Weights of a small sound classifier: patch size [4, 4].
Rows from block 9 of a small sound classifier, named by matrix and row number. Rows with one number belong to one neuron. Each number is 128 + 24 x the weight over its row's rms, rounded and kept within 0 to 255. All counts start at 0. After the name is the row's rms in percent of the matrix's.
After each neuron's rows are labels from the 100 clips, of 14976, where the neuron reaches its highest value: "peak on" is the class under the peak. Only what is clearly more common there than usual is listed. The data: synthesized solo parts of chorales (CocoChorales). In brackets: how many of the 100, against the usual share in percent.
# fc1: MLP up (model.blocks.9.mlp.fc1.weight, 768x256), inputs 86-171
# fc2: MLP down (model.blocks.9.mlp.fc2.weight, 256x768, transposed), outputs 86-171

fc1.754 072 [128 150 128 128 120 175 125 128 128  95 153 128 136 161 111 128 113 128 128 110 128 130 128 155 128 128  58 128 128 128 128 148 128 128  90 128 128  95 123 128 169  84 128 128 176  79 129 184 128 117 128 133  21 128 128  83  90 140  60 128 128 128 104 128 128 128 128  97 164 128 128 159 128 128 128 177 128 128  99 128 128  93 128 128  72 128]
fc2.754 068 [128 175 128 128 128  73 209 128 128  96 136 128 132 128 128  82 128 128 128 128 118 128 128 128 128 128 128 116 128 112 128 140 128 128  73 160 151 128 128 187 128 128 128  81 128 120 199 128 128 170 128  97 136 121 128 149 113 143 128 128 154 128 128 128 128  19 128 128  73 128 128 128  69 166 128 128 149 102 142 128 168 128 139 171 113 181]
peak on: A4 (47 vs 2.8)

fc1.681 075 [128 128 128 172 122 156 128 186 128 128 126 128 186 128 128 117 128 128 128  79 145 128 132 128 128 113 126 128 128 128 128 128 136 128 102 182 128 166 128 128 128 128  95 128 137 128 128 128 134 128  93 104 184 164 151 147  92 128 128 162 128  68 128 128 128 128 129 128 121  73 159 128 128 100 128 128 128 128 128 128 179 128 128 128 128  57]
fc2.681 087 [ 77 147 178 201 162 102 103 128 128 128 128  69 128 128 128 110 128 128 128 128 128 128 152 128 128 134  90 128 163 122 128 128 128 105 128 128 113 128 128 120  64 128  87 134 128 128 128 128 128 165 101 128 107  89 128 144 128 128 210 187 122  88 128 128 128 126 128 107 107 204  69 133 128 128 128 128 128 145 128 128 128 136 129 111 128 113]
peak on: A4 (45 vs 2.8); A#4 (33 vs 3.5)

fc1.167 111 [115 165 140 120 128 159 156 112  94 128 128 128 187 150 128 128 128 128 128 149 128 148 128 181 164 141 133 124 107 128 128 121 128 128  81 128  74 128 154  69 119 203 102 103 128 148 128 166 128 128 130 128 128 128 160 128 111 139 128 128 128 128 128 100 128 128  62 184 128 153 169 128 158 128 128 162 128  42 128 128 127 106 123 128  97 128]
fc2.167 112 [128 128 128 128 128 128 156 153 128 128 112 128 133 127 141 128 128 103 128 128 128 179 128 128 196 147  99 128 158 128 136 128 128 138 128 196 128 139 128 128 128 117 118 113 128 128 146 169 128  94 128 122 164  95 215 159 128 128 182 128 140 127 101 128 128 128 160 100 128 179 128 128  71 128 128 128  78 101 157 128 115 128 128 159  90 127]
peak on: A4 (33 vs 2.8)

fc1.306 081 [128  97 158 137 128 128 128 128 128 191  70 128 128 128 105 128 128 186 128  91 161 164 128 161 128 128 128 128 128 128 129 128 128 142 128 126 128 128 128 107  82 128 128  65 128 128 128 108 128 125 128 128  63 128 128 128 154 128 128 128 128 128 128 128 128 128 128 128  98 148 128 128 128 102 128 128 128 128 121 128 128 128 128 156 128 128]
fc2.306 072 [143 128 128 128 128 122 128 128 128 128 128 119 128 180  86 130 128 128  87 128  45 127 128 120 128 100 128 128 128 152 128 128 128 110 128 128 128 128 128 128 148 191 167 128 189 123  90 155 106  59 154 128 140  71 151  95 128  91 128 128 128 142 128 128 128 111 128  74 128 168 128 134 128 128 128 102 117  46 128 138 165   0 128 128 128 128]
peak on: A4 (40 vs 2.8)

fc1.304 104 [178 124 128 128  78 128 128 120 128 109 126 128 128 187 128 128 128  84 128 178 128 128 141 140 155 128 128  79 128 128 128 128 128 128 128 128 128 128 114 167 128 128 107 128  76 128 128 128 128 140 128  81 128 126 128 128 128 154 121 128  97 128  90 128 144 154 173 128 158 101 128 113 128 128 128 194 128 128 131 128 128 128 128  92 176 140]
fc2.304 087 [128 125 188 138 128 128 128 128 117 128 128 128 128 128 128 120 128 168 128 184 180  99 135  88 143 173 128 128 128 128 128 172 128 158 136 128  98 128 126 200 153 128 128 128 128 155 128 181 117 133 108 202 162 128 128 150  96  86 116 128 159 128 128 128 128 128 128  58 128 128 128 119 170 145 128 146 128 128 128 128 128 141 144 105  60 198]
peak on: A4 (60 vs 2.8)

fc1.511 090 [128 128 128 128 107 128 127 128 128 128 128 160  93 155 123 128 121 114 147 156 123  83 168 103 102 171 128 128  87 112 128 106 128 123 128 122 156  66 128 168 128 112  84 128 117 125  61 128 128 128 128 133 128 111 128 128 128  93 108 128 150  89 128 128 128  46 128 100 180 120 189  69 111 145 167 148 128 156 128 128 128  92 190 128 130 142]
fc2.511 079 [180 203 128 128 128 128 128 128 128 100 142 121 128 122 128 147 161 135 128 128 128 144 128  98 128 146 128 128 193 128 127 150 128 128 128 128 128 128 128 110  70 128 122 128 159 128 184 128 137  66 128 167 128 128 128 159 128 128 184 128 110 128 128  60 119 128 160 128 128  79 128 106 128 169 158 128 128 128 178 128 128 212 128 128 163  93]
peak on: G4 (60 vs 2.1)

fc1.197 125 [191 133 128 128 126 128 128 128 106 128 128 128 120 128 161 128 128 128 121 128 120 128 155 138 133 166  66 141 156 128 102 128 128 143 128  91 113 128 128  70 128 128 128 136 128 128  62  95  89 172 196 128 128 141 128 128 128 133 128 128 131 128 139 128  68 123 176  99 128 124 178  92 128 128 128 128 128 128 174  98 126 128 128 125 135 128]
fc2.197 121 [107 128 133  78 128 128 136 128 124 128 140 128 104  90 128 161 122 128 128  91 124 128 128  47 128 132  80 157 128 165 128  88 127 128 123 142 128 198 128 128 152 128 140 128 128  64 157 172  74 128 128 134 128 146 194 151 128 128 234 112 120 104 128 155 125  92 128 128 146 128 164 113 128 128 128 116 128 128 128 128 128 128 121 128 128 112]
peak on: G4 (41 vs 2.1); G#4 (25 vs 3)

fc1.504 144 [103 128 128 150 115  75 128 128 118 128 144 128 118 128 181 189 128 168 121 128 128 128 128 110 128 128 119 103 128 128 128  98 168 128 128 128 128 128 142 128  93 128 115 122 146 146 128 102 128 128 112  82 128 124 140 119 126 128 128  93 128 192 110 128 133 128 138 114 105 128 189 128  86 137 128 123 128 128 128 161 128 118 128 151 128 147]
fc2.504 115 [128 128  88 110 128 128 128 128  86 149 128 128 128 128 116 128  69 128 128 120  85 128 128  82 128 128 126 128 144 100 128 128  69 128  92 128 128 125 126 136 110 128 128 128 128 128 138 128  80  98 175 128 128 128 155 128 139 149 128 128 103 167 128 128 111 139 167 122 128 128 117 111  86 128  71 128 128 128 106 128 128 128 128 108 128 128]
peak on: A4 (28 vs 2.8)