From a checkpoint of a small sound classifier.
Model: log mel input, arch convnext, norm layernorm, activation gelu, patch size [4, 4], depths [3, 6, 6], widths [64, 128, 256].
Training: 40000 steps, batches of 64, held-out accuracy 100%.
Data: trained on synthesized solo parts of chorales (CocoChorales), 65.5 epochs.
Rows from block 7 of a small sound classifier, named by matrix and row number. Rows with one number belong to one neuron. Each number is 500 + 40 x the weight over its row's rms, rounded and kept within 0 to 999. All counts start at 0. Numbers have three digits each.
After each neuron's rows are labels from the 100 clips, of 14976, where the neuron reaches its highest value: "strongest on" is what is common among them. Only what is clearly more common there than usual is listed. The data: synthesized solo parts of chorales (CocoChorales). In brackets: how many of the 100, against the usual share in percent.
# fc1: MLP up (model.blocks.7.mlp.fc1.weight, 384x128), inputs 0-127
# fc2: MLP down (model.blocks.7.mlp.fc2.weight, 128x384, transposed), outputs 0-127

fc1.262:483500500603490500520500500592500500559506440500600500527500478488500384485489500500549519500500500419502500500500531549500500470527558456500500500538500500500510500508443539500410518500513484500500500513524500500487474500490432488512500520432434480500500500504473671500494455500468564500500500500450500500500483457529481500482551516500293500592500500540500477500493500500487537500500
fc2.262:600500547603500500423478402540500503430547500500527557558500408559500452440500500445500500500500500500480592495500468500500493488515501500515451500500531505500500573496500414557500500580484500479500549500500416500500469487500445500500584500591500500500500490500579500500500500500386550458487500500527500534521590500500500500500500585500537545500561451500500500500500447500500500404500
strongest on: clarinet (51 vs 8.9); note F4 (36 vs 9.1); note D#4 (33 vs 11.2); note F#4 (32 vs 8.8)

fc1.38:553504497510531548596488483611450491500500422508471525520414482456500500500416506500533470545563515500589468509500437470447540478522525433554500514486500500500462500500438511500609486469483500431483555542469500500500500477500479515457500501546458464555500438505466500511467459514418592500500439479459500500511596500395500494509495493581500524560512497587500494469500500553499520484500
fc2.38:483500500485526541476468500500526452371451548466560594481403564497523485500525469561514500500483485500477557500527500544482500476409517534448500587441561509498478500517551421500500486500524500500500500543500500446546500500490564500564528436528577466528477477500534471490401516463510500453500500535479578603537500510523470537539436510500500533500570533496569500432566500482510536504500
strongest on: clarinet (99 vs 8.9); note D#4 (58 vs 11.2); note F4 (54 vs 9.1); note E4 (47 vs 8.8)

fc1.104:500500500518500384453494500500500640502500500500420461562551500500581500500500500500500500500500500500500500500550438568500500596500500500500500500500500519500500500686500500500500500500597500500480569500500500406500500500515460495439500500500500500645500444500401500500500500406405500500500500457500500485500500500500500500500500500533500500500500500500540500500531500580500500500500
fc2.104:500500500471500500500500500500500504500500500500467500538607500500500500500500500500493398530500500500500500500500500500500524500606500500495607479500500467534474381500500500500500500500500500486500599500393500500430500500500500500500500500500455500389500500362514358500500343500500500537500500500500500500500506519500518500590500482500500500500500500500500613500500500500590500500459
strongest on: clarinet (71 vs 8.9); note F4 (42 vs 9.1); note E4 (37 vs 8.8); note G4 (31 vs 7.1)

fc1.115:500500500503537500584500475550462500500458500500460481525588500500500579500436552451500507544351452516556409500500503594435474500502546488475541500542467500470434500500500500500390555500441500500474500539500566500500500437500576439500500500595500508455500435500487500500627500512482485500440533500469500541488500456451459505500521500523535500500500500500539500551490521500466436447500
fc2.115:500479500568500500539513500619519518494472581500570473385500500500577500500492500500459545499449572534480504449474430500436531500500500500500495500500564500500550500500500560488500565477500532537500568474491439469465500557500468500500453445500497449557500487526500513500538463500500500514439478430489500413449500468500448567529500500475422572568556500444500549402466500433500468551438
strongest on: cello (99 vs 9.9); note G#3 (47 vs 7.9); note A3 (41 vs 8.7); note F#3 (36 vs 4.8)

fc1.79:500560500500506368500500473500454500500500528500528514448500500500500579519475539500500522632531549547556500500575445500484525495500425500518458500482500500443500420422530468509500500449510557587500413500452463500500541500594500428500505492500500399500513500483555511550500500500473568448500500531500549500500500491560500460499505552500449459500500452500500569500475480500455537591428
fc2.79:500500470500466525500490500500474500500500517509543537536559500452528487574472500500481500483500542466539565406500500514437546515500443500460591459500554615500500500561562500500500500506500529456500500500511512451466500540435527500432422462500509500414494453588529432500572500468439447458416500485500500500426500466500500435530500500500500500494500441566451558412606500500500484568478
strongest on: double bass (63 vs 1.8); note A3 (44 vs 8.7); note G3 (33 vs 6.2)

fc1.360:500527500500500500500462500500500446500500548500564516474576500500499485621500494500500500561545492500577500500500554500500500388500500500404440535512500500500496508436500485508490493500528500492500500572471500466500500500500500500500500500636641550500441490500500417516624500458500526500500500500500460500432500500500500500500500404537500500368500500500499508500487444573500432500464
fc2.360:482500520500500500579500500551537488500500491500576500375533355508538500500500500523476500500500565480531528525500500570500500509500556500500491563575527500500500500500379500485524466500470480500500500500500500500501500500501500500500500500518500480500580564500500500500500500500500500500500574500470508500487438500424495500500500500500500532500500500612692477500587464503392500572500
strongest on: trombone (79 vs 7.2); note C#4 (50 vs 11.6); note F#4 (37 vs 8.8)

fc1.20:397500500477500510450500444500500465491484500500525500473532500500536455532500545500541469509500500500582573500500500500500500500522454396500500609551500440553516500500500425393500500500475500500500500500500551500525500500500494500500500575500500505494500464466540527510500500500411500500500531500500500500500334477430330500500493553442500543526457531500500500500500500542614500500500
fc2.20:500453500500500500501552500500561546431500447394500451500437500419397495500500534584417518509665500500500500500534519462426419478429500483500522500500541531559556500436462488453551527500500500426500500500491500471500500556576513500542500466422500500467500500521500500547500500500500500476570500546500519500500500500500500515434586486534454500500457500539446564474500479475500461537523
strongest on: trombone (75 vs 7.2); note F#4 (42 vs 8.8); note E4 (33 vs 8.8); note C#4 (29 vs 11.6)

fc1.214:468500500450546500500500500447500500435452522572477471472500472500500500529433506500523535411500500500500454500442513464503500500500521496500500500455528506500500500500464440500500527646543575500523482500500451512524581449576566501500500560390500473500599500521551455468587500578442500500488434558500466616445559500521539421500500517453500443473500500500466528500500500500500468525542
fc2.214:543395441500500500500500450500423500447547555521500500475500471524500471505466581459500560500526500500534636500464528500500500518500500500500432500404535500468456521500500500529536515500525500500500591555444551500489479500587500550500500395497548517556552454471525476500491500606403514466415476500500434444529426500478553500500500500503500520500436500500490479500476565500517526500545
strongest on: cello (93 vs 9.9); note B3 (44 vs 9.5); note D4 (44 vs 12.3); note C#4 (29 vs 11.6)

fc1.296:500500500468446500514494444456500425495437519579460500494500500535500548500450602572500592587562500500422462510500439500553500500528500441470500531534500500454500436556572500500519441512500575500500447500500500467455538500500558476534428500500549412562395500500452526500500500500441563500445457518466490500500500590521559464518500522484458449500428500552486500526521468518523532500475
fc2.296:584482500531477477510524570537500485459500500500541560457564565500500500463523500458500588463500500500478490596587449500500477500509545444500511500472565500533521500472507444539500500609500519460500593500476500500500509500432500464462500500474475432455401500500500540431500500399450545517421534466575553500543423500538457500565552516527477570500503477506500500452457473534500473518544
strongest on: double bass (87 vs 1.8); note A3 (44 vs 8.7); note F#3 (37 vs 4.8)