A small sound classifier, trained from scratch.
Training: muon at rate 0.021, 40000 steps, batches of 64, held-out accuracy 100%.
Data: 39062 training examples, 65.5 epochs.
Rows from block 11 of a small sound classifier, named by matrix and row number. Rows with one number belong to one neuron. Each number is 500 + 25 x the weight over its row's rms, rounded and kept within 0 to 999. All counts start at 0. Numbers have three digits each.
After each neuron's rows are labels from the 100 clips, of 14976, where the neuron reaches its highest value: "strongest on" is what is common among them. Only what is clearly more common there than usual is listed. The data: synthesized solo parts of chorales (CocoChorales). In brackets: how many of the 100.
# fc1: MLP up (model.blocks.11.mlp.fc1.weight, 768x256), inputs 0-85
# fc2: MLP down (model.blocks.11.mlp.fc2.weight, 256x768, transposed), outputs 0-85

fc1.476:517500500467489500463495517514500515500500567500507462500514505500456500547457511500500471500500500491500500470487500473500527500526463537559514488500561520504500475500566500524536459471510533500495450500473511473500500517504519500500536505500497480500477492
fc2.476:500500500506509500503487532428559479500506514500462453521500500500500509488500500500508534488487512548500493500500517442542569483500500500474500523484500500519552500500500500500505489505500546497510534536506500500524516531469526470500515522476513500473460500
strongest on: oboe (81); note G5 (25)

fc1.312:524500503522500511500500500500500500500500471500500452422500470501507500500500521500500500506511540508500500500460500512511500472447500500500500510469512493500543559500500521503500502500524453500500500530500487464500483508500500500571500499500569500500548500
fc2.312:433500500526533500475436500471500500500500499500470500504500500505500500508478500462500500500545500448500500500514500509500501508500452500488498517500500449500503500534473500521489500500528533505484500500500500500500461500525526444524500557500500500502500469
strongest on: bassoon (100); note C#4 (70); note G#3 (44); note F#3 (25)

fc1.433:500500500500500528417500500500500500500500500517500472500460500500500500527500500460495509500492500544432500521500500500500470500561500533500500541500500514500500500500500500500500523500500478536494500500413500531500500500473500500500571500474500500479500500
fc2.433:516516513500500478500500409500449535453500499500482493500500517500500500500500500500500518500538517540545523496500500500500500500502545455454467500472465500500526500500478500500500459479572500500487469501500500500532500471489500500500517500500500481544562500
strongest on: horn (78); note A#4 (44); note B4 (30)

fc1.381:444455500532500500500507440520500478500395514500500500518500447451533500500523504500500500500500500486554504499500500500506500543522488500500500454500500505507510499500489500500500499479500474500500459536512500500500500461500449500500570538500536408500478516
fc2.381:500497513528456500500500500500500540441500500490500500475484473500530500500460513513500500500500478506469500463555500501539519500527500525482500500473514500500460500500500500504497500469500519500500500575586473500484471500529521486523500500500500527500500500
strongest on: bassoon (100); note A#3 (62); note C#4 (60); note C4 (44)

fc1.485:500500510500498526500462477500500500549500544500480426528500500500478500500532485467500521565500500491500500473474500500468500500500520515500500452577447500541500500500500540460469433500500568500490488500573500500541543500521500500517535500500500500500500538
fc2.485:500493479500506500523544500500507500500500500500500500465472461500510500500500500475522500500500500500500500505500500621467500500519500509500460509478500500500500500500500500483500500500474500500500500450438451475465500500560458500500490498543500500509500500
strongest on: clarinet (100); note D4 (68); note E4 (52)

fc1.491:500500496500442500547495471500540438459500500494569500500538431497500500476445500500500480493557500492500500500500500500500500500471534467448500529500500523500500500500458463510500500543584460500544500500500500536500500525500477516500500507500500500545484533
fc2.491:500500500500494569500500548558500500579547500467500500500500500520500500500519540513500554500500500500456500500500500500500500457500449500500424516500500500466500500500519500532479511500500500500500500536511524500500500500500500496500500548517500506500500500
strongest on: oboe (98); note C#5 (37); note C5 (36); note G5 (26)

fc1.367:500500431510500500500478538500500500500500500500537500472500559505500500495464511500529500520531500500500446500500542532500500500500500500476500500500500500519500500521444500514500500500562547500500500474467500450500457500530391500542509500500500500500500500
fc2.367:500500497530500500435500500593527500500500500500500460500474485500483452500522500541532500500561500500531550500539500490519461500467500500500500500500463500516524543500500500521478500500546500508479549500500500500470500500500470500500500557543499500492523500
strongest on: oboe (100); note A#4 (41); note C5 (27)

fc1.495:500500479500500500500500500517500482500500477500500566538500500500500467546500500459500500500500484500500500500500500500500500456411492445500500531500500470517500537500500447521500524500500500528500420489425500500528500500500500500533500500536572554445500504
fc2.495:470500500500500500500525464500500500500484544451481500496500500500500500500500500481500500485477500500500500500515515542500500467500528500500526500548500500500536500443486457500516552468500500500500558418500471484500500500455483500500511500500465500573466500
strongest on: horn (55); note C#5 (29)

fc1.257:500500484500528428500500500525500523530500510458500468500500451462500511500569500503462559500500500500500500484500535500464459500500500500455500500500505500491524591493472500524526528500500500500523562500438500512500500479472498500512500500439500500500500500
fc2.257:500489540500500500476500500500500528500500497500500549460500477487435500503500515500500471532453532528500500492500492500500500500500509510462453473500457585477477500500500579481490500526500496462500500502500500459466473500500498500500513485480500500509459500
strongest on: clarinet (93); note F#4 (53); note F4 (27)

fc1.555:500522500500468500500482499500500500500500500500500500500500500447526500500500448500500520500500500500500500473500500500500509500500500528480523487590500500500500500500513500500500555467500472455508500519447530500500500500500525494500507500500500500593500500
fc2.555:500500446500521500500457509500500500500500451500509534500500500500500445500500500500500513525500500500500500474500500543488462500500500500500500500500500483500471500486500475500500500500494500500557500500500500500500500500500474500500500500500385500431500500
strongest on: clarinet (70); bassoon (28); note C4 (28)

fc1.153:468500522500500497455500478481500488500500492558500500508500474456517500454518520500500500474463504500529500479485523500525500500500500480500500453451527499455500553500500462572500500500539500453512511516500529500433500518500500500482500463485500503500530501
fc2.153:452500509500509469487500500423500503500500471513514548476489532489500500535500493500505523500500500500500500500500466500500532482500475488500522498538522500483500598445457436517500500500548526474500500500533505544500500500500483500500468460500561500465500500
strongest on: bassoon (99); note C4 (71); note A#3 (63); note C#4 (42)

fc1.281:500448500519501433500500500464500463513500502530500522479504500500500542480460544458500508505516556500494501520487500444495525500463500493493514515500579511474542444484500478503500485492542500500500474500486511469513500500466431513500500500500543396500459500
fc2.281:415500500500529510531507500500500500500490469515500518502500548500500500516462491535500500500500500500500500500500500472500500534500500511499497477500500474500500540500500502521500539445511475500500478500500524494500500500538500500500529500464500516500479521
strongest on: bassoon (99); note C4 (49); note C#4 (49); note G#3 (38)

fc1.725:493469500479500523478500464542568526522531528474500469471483500500563544541500500499535500500516533527473534501499500500510500581500552500474536488500500500457500500502448510509500499537500479500500500476500500500500460500531500451503500448467548458542500494
fc2.725:520479510500475500500492500422500500500500500516530499488564500488481526497553525500500494421495480392500538500500523503500500500500470500498500511497500543463429500500500500497500500500500500500469500478500510500512500500550500500480500500500500517500447506
strongest on: oboe (98); note A#4 (27)