config.yaml
arch: "convnext"
model: "sound classifier"
dataset: "synthesized solo parts of chorales (CocoChorales)"
train_examples: 39062
time_shift_ms: 50
n_mels: 64
hop_length: 320
input: "log_mel"
spec_augment: true
win_length: 400
targets: ["instrument"]
num_classes: 13
isotropic: false
norm: "layernorm"
activation: "gelu"
mlp_ratio: 3
layer_scale_init: 1.0
inner_norm: false
drop_path: 0.15
patch_size: [4, 4]
conv_stem: false
depths: [3, 6, 6]
widths: [64, 128, 256]
kernel_size: 5
loss: "cross_entropy"
init: "xavier_uniform"
residual_init: "none"
optimizer: "muon"
muon_scale: "original"
lr: 0.021
momentum: 0.98
nesterov: true
orthogonalizer: "newton_schulz_5"
adamw_lr_other_params: 0.0013
magnitude_pruning: 0.5
steps: 40000
batch_size: 64
epochs: 65.5
lr_schedule: "step"
warmup_steps: 2000
weight_decay: 0.003
adamw_weight_decay_other_params: 0
Rows from block 3, named by matrix and row number. Rows with one number belong to one neuron. Each number is 50 + 15 x the weight over its row's rms, rounded and kept within 0 to 99. All counts start at 0. After the name is the row's rms in percent of the matrix's.
# fc1: MLP up (model.blocks.3.mlp.fc1.weight, 384x128), inputs 0-127
# fc2: MLP down (model.blocks.3.mlp.fc2.weight, 128x384, transposed), outputs 0-127
fc1.177 106:61 84 19 55 50 50 54 50 65 75 34 04 50 50 65 50 69 50 04 84 50 50 27 78 68 50 50 50 50 50 28 50 50 73 50 53 50 76 63 50 83 50 50 41 58 50 50 43 54 50 52 50 35 50 37 50 78 50 71 50 42 60 50 50 50 41 50 50 50 62 50 43 40 50 50 50 50 24 50 50 50 50 79 24 50 50 50 50 57 50 71 28 40 78 20 50 55 20 34 62 24 31 50 61 65 50 50 50 50 43 50 63 25 50 92 35 50 50 50 66 67 82 50 50 66 50 57 50
fc2.177 098:50 18 50 54 50 94 50 50 24 50 21 50 26 50 50 50 24 50 50 50 73 50 50 92 50 50 50 54 50 50 50 79 50 38 29 50 65 50 65 50 50 50 50 53 14 29 19 54 50 50 50 59 50 50 50 50 50 50 50 51 50 54 55 50 84 50 50 50 50 50 50 50 34 24 56 50 50 50 50 50 50 03 55 52 50 51 50 61 22 00 50 62 21 50 54 75 31 50 81 50 38 50 39 58 50 43 50 50 50 50 29 50 50 46 49 50 63 75 50 14 43 50 76 50 35 50 50 50
fc1.178 128:50 50 50 44 28 55 50 38 38 50 36 20 27 48 22 57 58 55 69 65 46 49 50 80 50 50 51 33 50 36 53 40 50 50 61 35 50 81 40 47 60 43 50 50 68 33 50 37 68 50 61 30 50 76 55 50 50 33 27 62 56 50 58 50 84 50 58 75 80 22 44 50 99 35 44 50 56 06 50 77 62 50 50 65 42 50 66 50 50 50 50 50 46 50 77 66 50 50 75 34 61 50 49 78 50 38 53 61 27 50 54 59 60 41 64 50 50 50 42 32 34 34 36 30 82 25 39 63
fc2.178 125:50 77 50 50 50 50 57 73 31 26 50 31 50 33 75 45 50 50 75 50 53 82 33 62 23 50 18 07 69 50 59 50 52 75 72 22 50 50 38 04 33 50 64 33 50 50 82 50 50 27 50 43 59 50 59 50 37 50 50 50 50 78 38 50 50 28 50 53 50 84 50 50 50 57 50 55 59 50 30 28 35 50 57 60 35 46 57 50 77 50 50 50 37 50 50 60 61 50 27 08 33 50 50 41 58 50 50 78 33 50 39 50 54 61 50 87 30 50 50 50 50 32 46 37 50 50 50 30
fc1.179 083:33 57 75 68 50 50 50 35 90 50 50 69 50 44 58 50 50 53 50 50 69 50 50 50 50 99 76 36 50 39 09 62 41 50 21 50 50 50 50 79 73 50 50 78 50 50 50 86 50 50 45 50 50 50 62 50 50 50 13 14 62 50 50 50 50 44 50 50 50 50 50 88 18 50 50 50 29 50 50 50 50 26 50 48 50 63 86 46 50 39 69 49 50 50 32 63 50 72 60 28 32 34 50 36 23 50 79 50 50 67 31 44 42 50 30 37 50 64 59 79 50 55 50 50 45 50 50 50
fc2.179 085:88 53 50 50 50 50 50 50 67 50 50 49 50 50 50 60 50 24 50 50 15 30 49 70 50 50 50 93 50 50 50 63 65 50 50 50 50 50 50 50 50 56 77 44 50 37 48 50 52 50 63 50 42 51 22 50 46 26 74 50 73 50 36 50 50 47 50 57 78 74 50 41 50 37 81 42 26 50 50 57 50 88 50 50 67 50 50 50 10 42 53 50 73 06 50 50 77 50 50 50 50 50 50 50 58 50 74 50 52 63 39 00 73 50 20 72 79 50 49 67 50 35 50 50 15 37 50 50
fc1.180 105:50 50 14 73 50 50 50 57 50 50 82 99 21 41 72 50 50 50 87 50 50 43 50 50 50 50 46 50 75 50 50 74 44 50 76 23 65 76 52 50 50 65 34 50 50 50 50 31 35 50 50 68 50 50 50 50 47 50 48 61 50 69 50 50 50 50 67 47 50 50 36 63 28 50 37 50 52 27 50 50 34 39 50 50 28 50 50 50 74 70 39 50 50 50 50 50 50 50 50 50 50 50 50 35 50 84 50 50 50 44 43 50 65 51 75 50 44 80 31 50 77 81 68 99 67 89 50 38
fc2.180 103:50 50 50 98 60 44 89 50 50 50 50 76 45 74 50 25 50 41 57 50 50 51 50 50 50 68 22 41 50 50 50 30 50 63 71 56 50 56 42 61 68 85 68 65 50 69 50 21 45 50 50 65 50 45 38 50 29 50 50 60 50 50 50 50 80 21 47 52 46 50 50 50 49 50 68 50 50 50 84 50 50 50 47 50 38 69 50 26 50 50 28 50 59 22 50 50 89 34 50 50 50 50 61 99 50 50 50 50 25 50 33 65 43 84 50 85 36 82 50 50 70 56 50 50 50 57 50 50
fc1.181 092:25 72 60 75 21 50 50 29 50 50 50 50 50 60 45 50 50 50 72 89 50 50 50 67 69 50 50 66 41 50 50 42 50 32 61 50 40 50 50 50 50 50 50 50 50 19 50 47 50 50 80 50 52 50 49 50 15 56 50 50 50 50 50 71 53 49 40 32 68 50 60 50 50 75 42 50 50 50 50 85 50 50 27 67 50 50 84 50 50 78 50 31 63 72 20 39 50 82 39 54 63 37 65 79 27 50 50 62 50 64 50 57 19 34 50 50 50 50 50 99 62 20 80 50 50 50 22 26
fc2.181 087:50 78 50 33 50 50 28 50 56 50 50 69 36 95 65 78 50 62 50 50 50 50 26 42 55 37 34 50 50 41 39 61 50 50 50 50 50 62 50 40 54 50 44 68 50 26 19 83 50 50 32 50 79 50 50 58 58 50 50 19 50 25 15 43 50 06 68 50 50 50 50 50 50 50 77 50 63 50 50 38 47 50 50 22 50 50 42 50 50 50 50 44 43 65 58 44 50 50 50 76 63 76 55 50 50 50 50 06 32 79 72 65 50 14 50 50 50 43 81 59 50 50 50 50 50 15 38 21